config.yaml
model: "multi-label image tagger"
train_examples: 155796
norm_position: "pre"
moe: "top_k"
num_experts: 16
patch_size: [8, 8]
positions: "learned"
beta2: 0.999
lr: 0.0015
shampoo_beta: 0.999
epochs: 34.8
lr_schedule: "cosine"
final_lr_fraction: 0.05
Rows from block 3 of a small multi-label image tagger, named by matrix and row number. Rows with one number within an expert belong to one neuron, the router's apart. Each number is 200 + 30 x the weight over its row's rms, rounded and kept within 0 to 999. All counts start at 0. After the name is the row's rms in percent of the matrix's.
Before each expert's rows are labels from the 100 images, of 14848, where the router gives the expert most weight on average: "responds to" is what is common among them. Only what is clearly more common there than usual is listed. The data: photos of plants, animals and fungi (iNaturalist).
# router: router (model.blocks.3.mlp.router.weight, 16x192, trained with AdamW), inputs 128-191
# up: expert up (model.blocks.3.mlp.up, 16x96x192), inputs 128-191
# down: expert down (model.blocks.3.mlp.down, 16x192x96, transposed), outputs 128-191

# expert 0
responds to: phylum Tracheophyta; kingdom Plantae; class Magnoliopsida; order Lepidoptera
router.0,107,208,205,181,215,168,281,190,216,216,190,155,169,265,179,189,190,205,217,210,193,153,168,170,169,207,158,202,201,180,208,168,154,192,207,182,193,198,198,245,183,175,215,251,182,212,217,178,256,183,217,193,211,159,222,250,225,191,209,216,261,217,246,227,235
up.1,082,190,243,194,232,146,178,202,174,199,163,212,188,200,199,196,178,207,179,228,210,155,241,199,197,220,199,208,199,196,205,272,203,131,202,176,201,185,174,198,261,187,197,222,229,182,197,200,246,166,209,188,193,217,244,196,245,190,182,229,168,235,176,202,216
down.1,082,181,251,220,187,232,220,226,199,212,283,184,191,151,201,233,238,198,211,198,199,202,224,202,207,174,121,240,299,198,226,163,228,205,187,156,177,213,225,224,199,200,198,168,217,198,222,200,134,198,180,170,201,202,187,189,191,203,200,177,235,212,223,198,199
up.2,083,232,212,271,139,186,248,214,204,226,117,187,203,180,197,149,200,214,140,208,199,123,205,171,178,279,176,210,200,186,182,196,245,213,141,188,213,212,192,174,210,205,137,209,233,198,201,200,170,190,199,140,195,204,236,168,205,207,199,200,244,200,195,195,192
down.2,086,193,119,197,219,206,198,238,200,166,257,224,204,183,121,200,214,158,190,206,208,200,159,208,170,136,157,188,204,196,250,211,161,205,213,199,193,212,193,211,224,199,206,204,183,213,197,187,199,192,186,251,197,267,203,216,202,200,195,211,186,211,199,245,190
up.3,099,214,257,267,214,157,204,213,157,199,207,261,206,194,200,198,111,200,160,203,192,206,255,207,248,193,280,148,222,173,230,253,212,185,224,217,221,119,199,207,200,180,194,200,191,172,242,194,223,184,205,180,207,200,215,159,272,199,208,167,207,193,197,180,198
down.3,089,198,187,177,203,200,231,182,164,175,227,144,203,167,165,216,230,175,205,189,192,245,207,187,187,193,149,275,175,205,202,197,195,266,179,189,206,205,237,201,209,153,182,178,255,201,195,147,199,201,220,182,176,240,200,191,148,206,206,193,208,219,202,264,228
up.4,094,181,222,136,198,164,221,140,184,197,222,185,165,163,250,184,219,218,193,196,197,193,199,143,166,197,195,147,143,216,196,194,199,231,240,184,132,161,213,281,193,241,195,247,162,179,200,206,196,147,184,165,197,215,151,197,231,219,270,204,168,229,200,204,199
down.4,090,162,209,270,151,166,252,198,181,199,179,222,200,228,198,220,201,202,234,234,197,213,176,202,218,217,199,201,196,171,192,241,225,200,197,253,213,200,190,200,204,178,176,219,260,219,190,223,198,236,242,202,123,202,266,137,192,116,195,195,250,211,227,199,202

# expert 13
responds to: class Aves; phylum Chordata
router.13,089,178,145,219,227,216,168,244,222,209,209,233,190,191,186,275,199,197,210,222,182,186,167,147,182,148,212,227,220,193,220,214,227,244,212,185,223,190,236,207,173,223,170,175,204,184,139,232,165,182,244,187,181,215,203,205,174,163,248,220,180,182,167,174,191
up.1,114,180,198,251,158,176,200,201,246,171,190,253,172,222,189,182,175,201,212,219,174,193,247,224,211,181,200,173,196,202,250,222,176,197,190,174,225,230,201,145,219,196,190,184,212,213,140,170,226,200,244,198,179,167,205,215,253,224,197,200,197,223,232,167,159
down.1,114,168,170,203,222,245,171,196,263,233,217,176,206,113,192,205,198,223,224,180,173,235,195,209,225,173,208,162,213,280,155,230,262,183,253,168,212,185,238,202,205,143,197,177,121,201,211,181,200,184,207,188,206,199,219,179,253,200,208,161,214,210,196,194,178
up.2,112,170,213,228,230,197,238,187,238,216,198,199,177,271,173,197,217,226,187,197,189,188,222,214,166,132,210,104,107,205,192,172,224,175,205,276,195,188,211,195,208,187,146,182,199,219,183,171,202,187,212,196,208,173,242,186,224,200,226,215,218,227,201,204,265
down.2,104,168,190,220,191,194,218,208,200,246,150,206,192,199,145,203,115,208,202,216,172,200,181,163,212,191,204,218,104,209,202,209,212,271,206,156,178,195,246,276,187,269,194,190,171,224,168,197,183,185,201,206,199,138,200,218,231,235,201,207,200,196,120,139,133
up.3,107,197,242,195,244,188,176,197,161,200,176,199,174,172,159,206,152,229,224,208,184,132,207,215,199,179,195,191,183,213,206,175,193,237,189,205,206,170,159,190,219,130,178,173,185,289,205,258,194,220,186,158,201,208,181,240,155,199,196,202,257,194,234,198,231
down.3,103,243,229,207,159,241,209,188,213,190,227,219,216,191,227,196,219,252,197,212,256,211,241,260,200,197,159,199,179,157,220,270,201,125,156,212,241,184,200,197,219,198,184,200,302,183,196,209,199,195,164,173,195,208,240,191,119,260,184,183,181,176,201,200,194
up.4,105,216,266,203,187,199,227,213,187,218,164,204,156,200,194,190,199,180,149,239,170,220,278,202,188,218,171,200,169,212,171,228,209,215,223,203,218,246,210,158,200,230,202,129,258,137,173,186,213,214,183,198,232,243,186,199,210,191,198,191,232,162,184,167,242
down.4,106,208,179,182,230,210,251,210,183,202,199,230,212,188,190,203,174,206,262,222,216,205,180,205,242,223,148,111,216,204,215,200,188,200,229,177,209,225,133,149,218,211,197,211,182,213,215,182,199,169,85,205,165,180,209,253,200,131,171,159,207,193,234,152,190

# expert 15
responds to: phylum Tracheophyta; kingdom Plantae; class Magnoliopsida
router.15,095,175,232,199,182,199,114,161,179,223,210,225,185,175,156,217,200,265,205,231,148,242,187,181,197,203,169,190,252,152,211,220,200,232,225,170,203,178,165,242,199,234,234,201,166,218,155,177,159,235,219,215,196,217,204,181,237,192,228,165,163,171,218,195,173
up.1,096,170,193,184,206,152,201,172,238,241,190,195,191,230,220,175,128,226,199,180,281,165,212,236,174,228,204,176,240,204,233,178,128,169,199,153,206,213,181,180,117,205,215,261,211,202,240,208,160,199,192,223,198,200,252,183,209,219,204,217,197,211,200,230,204
down.1,088,219,207,251,235,201,173,139,177,235,201,197,197,188,219,172,269,207,280,199,217,205,202,211,202,222,229,234,228,202,198,125,153,203,201,132,197,180,189,201,228,163,179,201,210,213,200,218,166,172,158,201,188,224,210,231,201,221,197,242,168,200,199,202,179
up.2,114,224,228,206,225,190,213,232,200,214,220,202,246,223,234,211,193,201,179,199,226,204,120,123,196,203,189,139,227,198,216,204,218,240,191,200,198,189,184,202,276,200,194,191,207,218,200,210,208,260,173,189,216,235,244,233,244,213,199,160,185,206,192,200,198
down.2,116,201,204,199,237,265,68,191,160,202,226,204,182,213,201,166,208,183,223,200,150,206,214,201,211,241,265,222,197,254,211,225,175,204,202,202,241,209,228,270,209,217,204,247,229,166,249,217,224,205,165,200,187,201,271,209,212,177,202,212,204,182,196,234,202
up.3,059,215,214,210,227,214,250,260,136,188,253,255,184,243,147,185,194,227,188,235,200,191,185,167,199,190,213,202,188,213,171,211,217,211,141,200,197,196,207,192,188,202,201,198,132,224,235,248,123,215,121,200,259,184,129,179,163,217,222,191,210,149,210,163,220
down.3,061,142,135,206,193,261,218,189,238,199,213,216,208,183,185,160,192,189,198,187,210,209,183,176,191,225,172,194,194,146,205,208,209,227,199,243,167,208,202,189,203,193,143,170,265,194,208,195,215,255,179,238,184,267,200,175,258,237,190,204,226,136,199,205,187
up.4,116,190,211,249,209,181,148,200,201,163,201,202,207,170,226,128,204,236,258,220,199,223,243,197,225,175,203,200,237,211,199,199,200,225,92,177,180,197,216,156,261,225,207,230,201,216,170,216,206,185,226,169,223,200,197,228,174,208,155,206,172,211,190,195,201
down.4,110,153,199,177,166,202,215,192,261,170,174,231,198,266,194,230,215,232,192,194,202,195,156,182,202,215,200,201,219,196,204,187,199,225,175,179,208,168,146,201,198,254,231,215,138,190,180,195,214,198,205,184,164,235,151,212,210,189,136,240,202,226,226,144,196

# expert 10
responds to: order Passeriformes
router.10,096,222,216,230,207,236,158,196,182,187,247,197,181,171,144,155,196,240,251,234,171,185,221,171,206,214,201,264,260,192,222,197,262,214,206,221,170,157,189,225,179,234,205,250,235,217,248,163,241,204,186,179,168,190,197,216,211,142,161,180,178,207,185,141,187
up.1,105,193,128,205,201,199,205,167,195,196,194,213,207,150,143,270,191,194,202,179,155,195,138,173,159,180,200,212,102,161,155,194,213,235,140,201,226,252,202,201,201,184,260,202,200,197,197,201,150,235,202,179,200,249,211,200,199,197,249,209,199,195,129,223,254
down.1,106,178,237,205,236,211,208,200,192,217,270,205,246,301,200,201,194,177,188,203,206,199,190,173,199,250,155,191,177,188,244,252,228,202,189,219,212,207,168,193,188,184,208,194,200,176,233,171,205,200,184,234,196,167,173,94,200,219,197,242,184,220,201,250,188
up.2,086,287,200,199,153,152,199,212,190,201,164,202,201,207,224,219,248,212,211,198,194,254,164,232,193,199,193,241,195,200,279,213,224,198,116,151,187,206,197,187,196,180,191,218,241,200,202,152,162,194,255,249,192,231,187,206,110,190,179,238,201,202,179,188,240
down.2,088,241,136,226,159,206,182,200,199,170,234,197,184,202,232,230,187,192,199,179,118,166,208,175,207,200,170,177,181,192,170,211,159,243,248,227,209,242,200,213,197,200,203,198,190,172,235,200,210,199,206,193,205,199,200,206,251,204,186,198,211,163,206,214,174
up.3,101,181,218,218,183,219,201,206,166,151,189,197,234,210,196,210,200,238,171,198,163,199,260,126,264,191,168,218,202,198,180,187,192,181,255,242,194,192,214,244,223,208,181,201,183,186,175,213,158,205,184,188,194,200,213,163,183,250,173,251,207,222,188,246,204
down.3,099,211,243,183,188,191,197,198,221,153,209,194,206,220,193,157,199,198,198,246,168,209,212,255,195,152,209,220,153,201,223,164,199,229,152,252,208,210,194,200,221,204,206,237,261,233,223,167,199,202,153,313,150,203,169,241,209,194,232,245,199,204,256,202,173
up.4,102,179,188,209,188,168,141,219,204,177,195,257,205,200,202,243,199,246,199,286,205,216,227,210,244,307,198,231,218,204,199,201,211,193,192,206,91,192,200,217,163,211,212,175,211,178,200,219,210,201,208,203,201,200,161,192,223,207,218,196,194,266,206,232,218
down.4,087,226,225,210,152,203,195,211,179,211,207,187,162,198,207,186,194,138,218,227,182,193,199,145,198,191,172,142,191,216,189,273,196,179,250,196,291,200,256,204,204,198,181,200,200,204,201,150,198,202,160,187,197,225,200,203,193,218,216,211,202,214,198,119,201

# expert 3
responds to: class Aves; order Passeriformes
router.3,101,261,152,190,226,233,194,160,215,208,235,176,169,224,179,159,165,175,219,189,210,221,137,217,180,207,150,185,198,180,234,179,209,179,207,213,206,186,200,197,211,212,196,195,233,231,157,263,273,154,211,202,209,197,252,156,232,221,188,185,232,183,164,195,193
up.1,094,184,193,260,213,181,225,230,187,169,222,201,206,195,197,200,185,200,231,210,176,174,223,175,198,189,134,190,236,161,229,95,219,200,194,195,181,122,170,147,222,240,179,196,225,225,241,200,140,216,203,204,145,231,236,216,207,239,201,174,217,201,256,204,185
down.1,104,195,198,167,201,225,163,211,224,85,191,197,184,209,213,228,201,207,200,204,224,194,150,199,198,192,199,309,298,247,200,273,195,205,168,198,219,191,196,190,197,185,261,163,184,146,182,199,189,216,177,201,252,207,200,202,204,238,207,192,131,199,163,198,159
up.2,103,192,198,225,252,179,200,202,141,181,200,195,206,212,191,169,262,211,193,206,211,198,206,194,233,193,223,191,194,209,154,256,213,212,260,252,264,202,193,195,215,193,217,196,184,150,209,197,188,193,200,201,195,198,217,199,172,204,194,200,200,169,241,198,172
down.2,106,192,165,196,203,226,245,219,219,199,139,181,226,225,205,205,152,233,228,186,200,115,190,277,205,199,259,136,148,200,212,196,183,214,113,251,250,203,188,164,230,200,219,149,129,193,207,197,201,183,180,197,192,198,224,210,201,206,175,204,200,184,179,159,204
up.3,116,211,201,203,203,180,193,206,230,201,180,159,201,187,305,164,155,219,166,218,248,185,248,186,216,155,215,197,206,192,190,227,207,248,169,196,203,213,164,200,209,200,208,260,198,223,211,133,195,197,209,203,200,225,199,187,179,200,211,210,202,167,132,137,200
down.3,108,199,162,219,218,208,164,201,223,204,187,226,207,191,75,222,258,199,198,185,213,200,263,183,206,249,206,201,169,219,147,208,162,209,221,209,161,174,234,134,236,240,181,195,163,146,199,174,204,158,305,220,238,235,168,207,210,163,197,205,164,202,259,91,235
up.4,102,173,219,207,209,222,223,216,244,226,206,131,178,208,203,172,199,292,187,195,239,249,227,165,173,186,172,198,240,233,196,153,240,156,148,214,163,205,206,86,179,231,160,208,184,212,192,223,163,175,215,201,229,200,199,223,256,210,192,184,200,147,246,203,128
down.4,104,205,202,176,164,207,200,195,197,198,194,207,183,222,195,175,213,172,156,224,182,216,261,206,158,200,211,194,184,201,206,219,215,199,195,230,185,229,200,202,214,216,206,198,189,203,231,200,175,175,205,207,200,222,231,196,199,244,227,125,146,187,193,209,201