A small multi-label image tagger, trained from scratch: num experts 16, patch size [8, 8].
Rows from block 3 of a small multi-label image tagger, named by matrix and row number. Rows with one number within an expert belong to one neuron, the router's apart. Each number is 200 + 30 x the weight over its row's rms, rounded and kept within 0 to 999. All counts start at 0.
After each expert's rows are labels from the 100 images, of 14848, where the router gives the expert most weight on average: "responds to" is what is common among them. Only what is clearly more common there than usual is listed. The data: photos of plants, animals and fungi (iNaturalist). In brackets: how many of the 100.
# router: router (model.blocks.3.mlp.router.weight, 16x192, trained with AdamW), inputs 128-191
# up: expert up (model.blocks.3.mlp.up, 16x96x192), inputs 128-191
# down: expert down (model.blocks.3.mlp.down, 16x192x96, transposed), outputs 128-191

# expert 3
router.3,261,152,190,226,233,194,160,215,208,235,176,169,224,179,159,165,175,219,189,210,221,137,217,180,207,150,185,198,180,234,179,209,179,207,213,206,186,200,197,211,212,196,195,233,231,157,263,273,154,211,202,209,197,252,156,232,221,188,185,232,183,164,195,193
up.0,212,198,219,224,168,191,195,214,142,241,197,195,200,207,180,148,167,176,260,226,151,201,193,234,146,224,205,198,247,207,222,197,143,178,133,197,221,206,198,190,199,152,169,200,199,176,214,202,201,179,198,213,243,200,197,198,182,200,250,198,210,219,193,224
down.0,169,187,200,212,200,196,183,197,205,210,201,201,167,239,171,284,211,148,216,191,203,185,126,231,202,220,229,201,221,250,198,227,196,165,172,195,221,247,231,185,179,213,259,206,224,194,219,162,236,237,204,146,158,200,205,165,160,196,180,175,199,233,160,141
responds to: class Aves (84); order Passeriformes (71)

# expert 6
router.6,179,215,149,176,242,184,174,181,197,202,235,194,206,273,248,222,243,176,234,168,194,232,185,259,219,227,202,181,251,215,226,186,230,196,167,161,201,225,228,209,218,177,240,190,151,218,180,167,177,136,167,235,206,195,237,178,183,206,150,142,201,187,186,184
up.24,165,275,230,204,171,267,303,199,131,194,213,230,183,200,150,202,197,192,162,199,186,236,226,195,178,200,199,206,201,208,203,207,199,204,257,193,216,214,176,214,228,198,199,132,198,172,195,202,201,193,198,236,151,225,202,184,214,199,213,269,225,139,209,156
down.24,170,198,204,244,211,209,223,268,193,215,214,191,254,205,247,182,200,191,187,197,152,227,168,191,241,120,256,234,255,214,208,238,172,201,164,199,202,187,200,239,138,209,207,222,202,193,224,166,213,144,202,194,205,190,161,217,208,190,206,216,141,201,201,221
responds to: order Passeriformes (52)

# expert 9
router.9,178,233,161,205,147,129,209,175,166,214,223,187,189,202,226,250,237,195,176,202,244,194,163,173,160,161,184,197,164,229,229,224,246,201,203,186,179,214,205,170,246,201,229,159,215,214,170,181,169,254,169,205,143,164,214,230,190,261,183,177,216,194,221,190
up.12,202,221,215,223,189,197,224,190,201,147,201,199,196,212,163,132,171,185,196,196,169,203,200,204,207,220,224,213,163,226,217,198,200,123,158,199,247,252,145,199,207,180,259,175,219,219,164,199,151,235,196,199,158,218,177,256,185,245,238,179,201,198,201,223
down.12,251,123,197,202,182,162,164,247,203,226,231,206,174,198,157,124,188,172,227,175,204,221,201,152,258,199,195,189,181,221,162,202,241,201,227,148,159,166,221,194,218,201,219,238,197,154,215,200,215,239,230,193,256,217,210,199,219,231,160,191,189,216,267,200
responds to: phylum Arthropoda (63); class Insecta (62)

# expert 12
router.12,201,211,239,204,201,232,221,208,192,170,196,282,205,203,155,227,217,169,228,198,154,236,242,223,231,169,216,152,234,189,189,240,182,177,213,258,231,205,136,260,156,156,138,228,147,235,216,194,158,195,236,205,251,205,240,174,240,153,217,200,178,223,199,232
up.0,234,192,195,177,209,183,159,243,116,134,211,206,181,211,212,217,212,209,154,228,167,190,206,198,210,203,196,264,220,213,167,214,206,162,297,197,199,168,237,188,216,197,197,179,212,200,174,200,175,202,196,173,224,206,198,222,169,165,161,203,200,198,189,238
down.0,175,243,220,200,189,195,181,188,131,166,210,201,206,213,205,258,199,199,193,209,190,201,250,204,178,202,200,208,188,257,224,191,141,206,200,212,182,177,178,215,238,224,202,194,200,252,187,215,200,202,183,167,185,217,199,210,207,190,194,198,200,192,147,177
responds to: class Aves (100); phylum Chordata (100); order Anseriformes (38); family: Anatidae (38)

# expert 4
router.4,162,177,200,184,192,200,219,193,224,253,230,189,207,255,180,220,222,197,150,191,172,288,252,222,273,198,201,212,237,141,257,229,231,220,183,143,157,193,182,211,215,181,188,165,210,202,197,188,149,181,174,230,227,191,179,224,168,187,163,165,170,180,182,179
up.12,201,206,221,245,177,201,214,222,202,168,158,198,159,200,232,179,231,200,207,201,112,206,205,233,243,218,189,174,279,191,215,204,174,174,213,213,184,206,274,246,219,170,175,147,204,166,208,181,195,211,176,182,232,154,184,171,133,228,181,221,196,194,171,193
down.12,204,214,190,230,199,193,197,226,201,223,195,229,203,129,207,248,210,207,128,202,164,224,205,246,189,201,189,242,142,263,126,193,198,151,200,205,201,230,212,180,126,203,174,193,172,207,217,273,279,212,203,214,196,163,200,271,209,196,170,225,201,264,167,160
responds to: phylum Tracheophyta (32); kingdom Plantae (32)

# expert 14
router.14,180,203,263,163,219,186,192,164,219,212,251,185,161,224,193,241,258,239,261,192,153,224,177,210,160,208,205,185,212,223,183,249,213,225,242,190,208,242,221,232,252,165,198,216,153,223,176,149,225,198,180,157,208,210,208,184,176,198,189,154,225,146,153,176
up.12,213,210,200,198,179,184,169,250,223,200,250,198,226,180,179,199,257,192,105,223,229,176,200,211,200,209,195,145,218,254,205,216,180,202,237,136,191,232,168,239,193,94,222,184,187,208,195,178,198,197,138,209,192,201,192,220,208,202,175,173,228,157,200,203
down.12,225,205,206,238,197,197,255,171,189,218,214,159,265,266,191,188,190,230,200,200,202,179,208,186,189,283,187,162,211,162,177,201,200,252,169,183,147,184,175,202,122,221,199,196,170,230,203,186,202,202,216,180,216,182,181,140,231,199,176,185,184,206,196,202
responds to: order Charadriiformes (43)

# expert 5
router.5,176,193,218,180,163,178,245,164,196,200,154,165,181,151,168,205,207,258,167,222,220,237,176,170,199,195,153,169,187,168,207,228,193,206,182,191,203,198,188,174,189,189,170,200,225,200,189,198,260,229,114,247,201,210,171,230,208,266,217,173,219,221,221,214
up.12,155,207,210,211,201,204,209,207,185,196,200,177,246,146,140,182,180,183,153,205,201,169,201,181,184,143,203,183,189,179,198,187,118,218,201,200,302,258,226,206,137,208,151,203,197,191,157,183,182,237,201,202,210,159,225,226,201,213,190,172,206,246,198,188
down.12,180,196,231,223,235,187,158,125,223,199,211,227,179,205,227,219,208,194,207,195,199,220,186,284,148,165,155,199,204,182,160,218,143,131,168,224,276,200,178,140,198,223,172,196,175,192,186,205,163,191,192,236,205,193,189,113,200,240,208,118,226,192,212,176
responds to: order Lepidoptera (37); class Magnoliopsida (25)

# expert 2
router.2,205,236,218,205,242,203,171,233,211,245,213,146,190,189,168,241,208,166,233,185,254,144,187,168,206,216,200,238,193,163,219,239,209,229,254,215,204,222,224,170,216,166,190,210,201,154,158,179,192,182,230,231,208,215,200,155,204,178,231,202,226,202,233,238
up.0,331,179,193,187,188,160,186,201,176,203,187,223,225,134,206,205,171,185,210,198,201,206,195,162,179,215,205,195,183,207,238,205,188,198,203,197,148,223,200,200,220,202,193,200,194,199,195,205,203,284,186,282,185,214,189,139,200,194,225,149,212,209,198,238
down.0,137,186,176,201,203,206,161,251,195,187,221,171,191,202,185,232,180,222,206,216,239,198,215,189,209,212,157,268,203,199,219,258,194,210,192,209,93,199,158,176,177,234,172,269,207,220,250,207,176,188,189,213,214,197,215,171,189,171,220,237,113,119,223,286
responds to: order Accipitriformes (25)

# expert 15
router.15,175,232,199,182,199,114,161,179,223,210,225,185,175,156,217,200,265,205,231,148,242,187,181,197,203,169,190,252,152,211,220,200,232,225,170,203,178,165,242,199,234,234,201,166,218,155,177,159,235,219,215,196,217,204,181,237,192,228,165,163,171,218,195,173
up.0,251,165,168,214,164,159,180,203,200,193,165,228,174,180,205,173,196,243,254,207,198,251,175,247,201,236,206,261,260,209,186,203,192,205,125,163,202,200,201,244,231,221,211,232,202,147,171,246,188,136,181,214,190,194,189,200,242,273,208,181,187,260,228,190
down.0,181,219,200,149,122,238,139,233,290,236,200,200,193,149,210,201,255,155,187,205,208,221,199,264,209,201,203,199,200,199,198,192,204,196,200,217,183,204,198,184,195,202,250,148,263,183,152,217,209,193,162,203,232,211,148,200,219,150,226,209,202,209,189,177
responds to: phylum Tracheophyta (33); kingdom Plantae (33); class Magnoliopsida (30)

# expert 0
router.0,208,205,181,215,168,281,190,216,216,190,155,169,265,179,189,190,205,217,210,193,153,168,170,169,207,158,202,201,180,208,168,154,192,207,182,193,198,198,245,183,175,215,251,182,212,217,178,256,183,217,193,211,159,222,250,225,191,209,216,261,217,246,227,235
up.0,221,173,290,190,286,199,152,259,204,197,271,163,173,186,193,200,202,201,245,148,212,200,214,199,186,216,178,185,268,200,192,215,205,198,182,289,189,159,194,201,209,131,225,256,188,179,203,215,154,237,170,200,214,212,221,68,152,175,266,204,213,209,200,204
down.0,173,180,192,181,204,189,198,211,234,200,170,200,211,169,204,207,209,201,143,261,162,172,193,204,197,199,200,194,159,228,211,201,309,239,188,193,199,144,215,199,209,221,223,174,198,235,195,211,200,157,201,190,197,190,263,199,211,268,187,197,202,156,195,165
responds to: phylum Tracheophyta (36); kingdom Plantae (36); class Magnoliopsida (35); order Lepidoptera (34)

# expert 7
router.7,162,196,209,163,226,175,231,245,234,227,196,221,202,199,211,242,165,191,165,242,198,251,214,157,194,223,187,158,182,199,223,218,243,232,245,183,177,239,165,211,170,189,164,215,211,204,177,226,181,189,220,251,243,223,255,209,234,197,209,154,186,201,222,201
up.12,210,193,234,207,206,208,275,153,194,200,227,215,147,209,199,159,194,204,176,213,236,190,197,194,223,193,209,208,270,247,253,213,189,231,202,117,198,161,200,240,196,220,166,162,196,195,205,185,185,209,231,196,191,158,163,203,179,144,215,226,197,205,189,121
down.12,187,240,152,192,200,185,202,210,216,191,213,183,200,205,201,176,207,150,176,185,210,157,201,196,201,180,202,224,200,176,180,206,221,194,183,231,215,215,201,222,200,184,236,151,279,248,203,202,218,146,195,240,199,165,190,229,208,199,144,236,192,207,177,201
responds to: class Aves (98); phylum Chordata (98); order Accipitriformes (39); family: Accipitridae (36)

# expert 11
router.11,123,247,192,168,199,157,175,158,214,186,257,189,152,244,197,234,183,206,158,189,187,207,240,227,180,245,170,212,188,161,231,172,196,251,185,186,185,226,231,201,241,240,197,187,241,262,158,176,249,147,181,203,210,194,152,238,202,213,220,152,212,169,241,205
up.12,181,197,189,189,201,198,204,197,203,218,270,195,221,174,180,206,190,188,192,206,170,187,185,158,197,272,187,151,159,209,208,144,194,202,196,207,201,235,144,207,260,195,184,189,196,250,218,190,223,192,169,239,199,186,242,263,225,173,177,215,161,242,248,192
down.12,201,171,160,185,203,163,178,147,167,160,201,292,166,244,201,209,188,199,195,215,203,137,210,201,204,188,206,242,109,213,199,244,213,164,235,194,193,246,208,219,146,209,217,179,198,202,180,222,200,231,192,182,211,171,218,195,201,231,232,194,226,199,196,263
responds to: phylum Arthropoda (72); class Insecta (62); order Coleoptera (36); family: Coccinellidae (31)

# expert 10
router.10,222,216,230,207,236,158,196,182,187,247,197,181,171,144,155,196,240,251,234,171,185,221,171,206,214,201,264,260,192,222,197,262,214,206,221,170,157,189,225,179,234,205,250,235,217,248,163,241,204,186,179,168,190,197,216,211,142,161,180,178,207,185,141,187
up.0,180,143,149,210,166,218,199,200,198,187,185,190,217,140,198,199,210,220,207,218,142,217,267,210,270,206,193,203,177,230,236,189,228,130,206,200,204,191,184,208,143,222,195,229,227,179,237,190,211,203,205,168,229,230,164,152,190,189,186,182,187,209,203,207
down.0,208,224,217,206,201,193,198,201,166,191,155,211,137,168,189,194,204,199,209,210,235,155,235,245,214,200,98,204,183,230,230,203,197,173,200,221,236,139,186,186,239,200,235,203,222,213,199,163,151,135,204,220,273,194,200,198,188,204,190,165,196,184,216,230
responds to: order Passeriformes (55)

# expert 13
router.13,178,145,219,227,216,168,244,222,209,209,233,190,191,186,275,199,197,210,222,182,186,167,147,182,148,212,227,220,193,220,214,227,244,212,185,223,190,236,207,173,223,170,175,204,184,139,232,165,182,244,187,181,215,203,205,174,163,248,220,180,182,167,174,191
up.0,183,197,199,220,215,187,200,200,200,200,199,202,170,181,225,143,152,125,202,183,193,149,197,260,259,259,198,200,194,241,200,200,185,211,241,132,254,201,189,195,195,191,169,190,245,194,222,267,197,205,219,212,207,178,229,148,190,201,205,251,191,202,239,187
down.0,215,161,85,182,201,229,255,192,268,175,210,194,196,160,134,164,193,242,185,198,201,254,176,198,188,184,235,182,180,186,190,201,176,204,152,241,185,242,185,194,201,189,193,202,150,207,195,172,201,218,168,179,210,222,182,226,223,233,215,138,200,168,202,195
responds to: class Aves (92); phylum Chordata (92)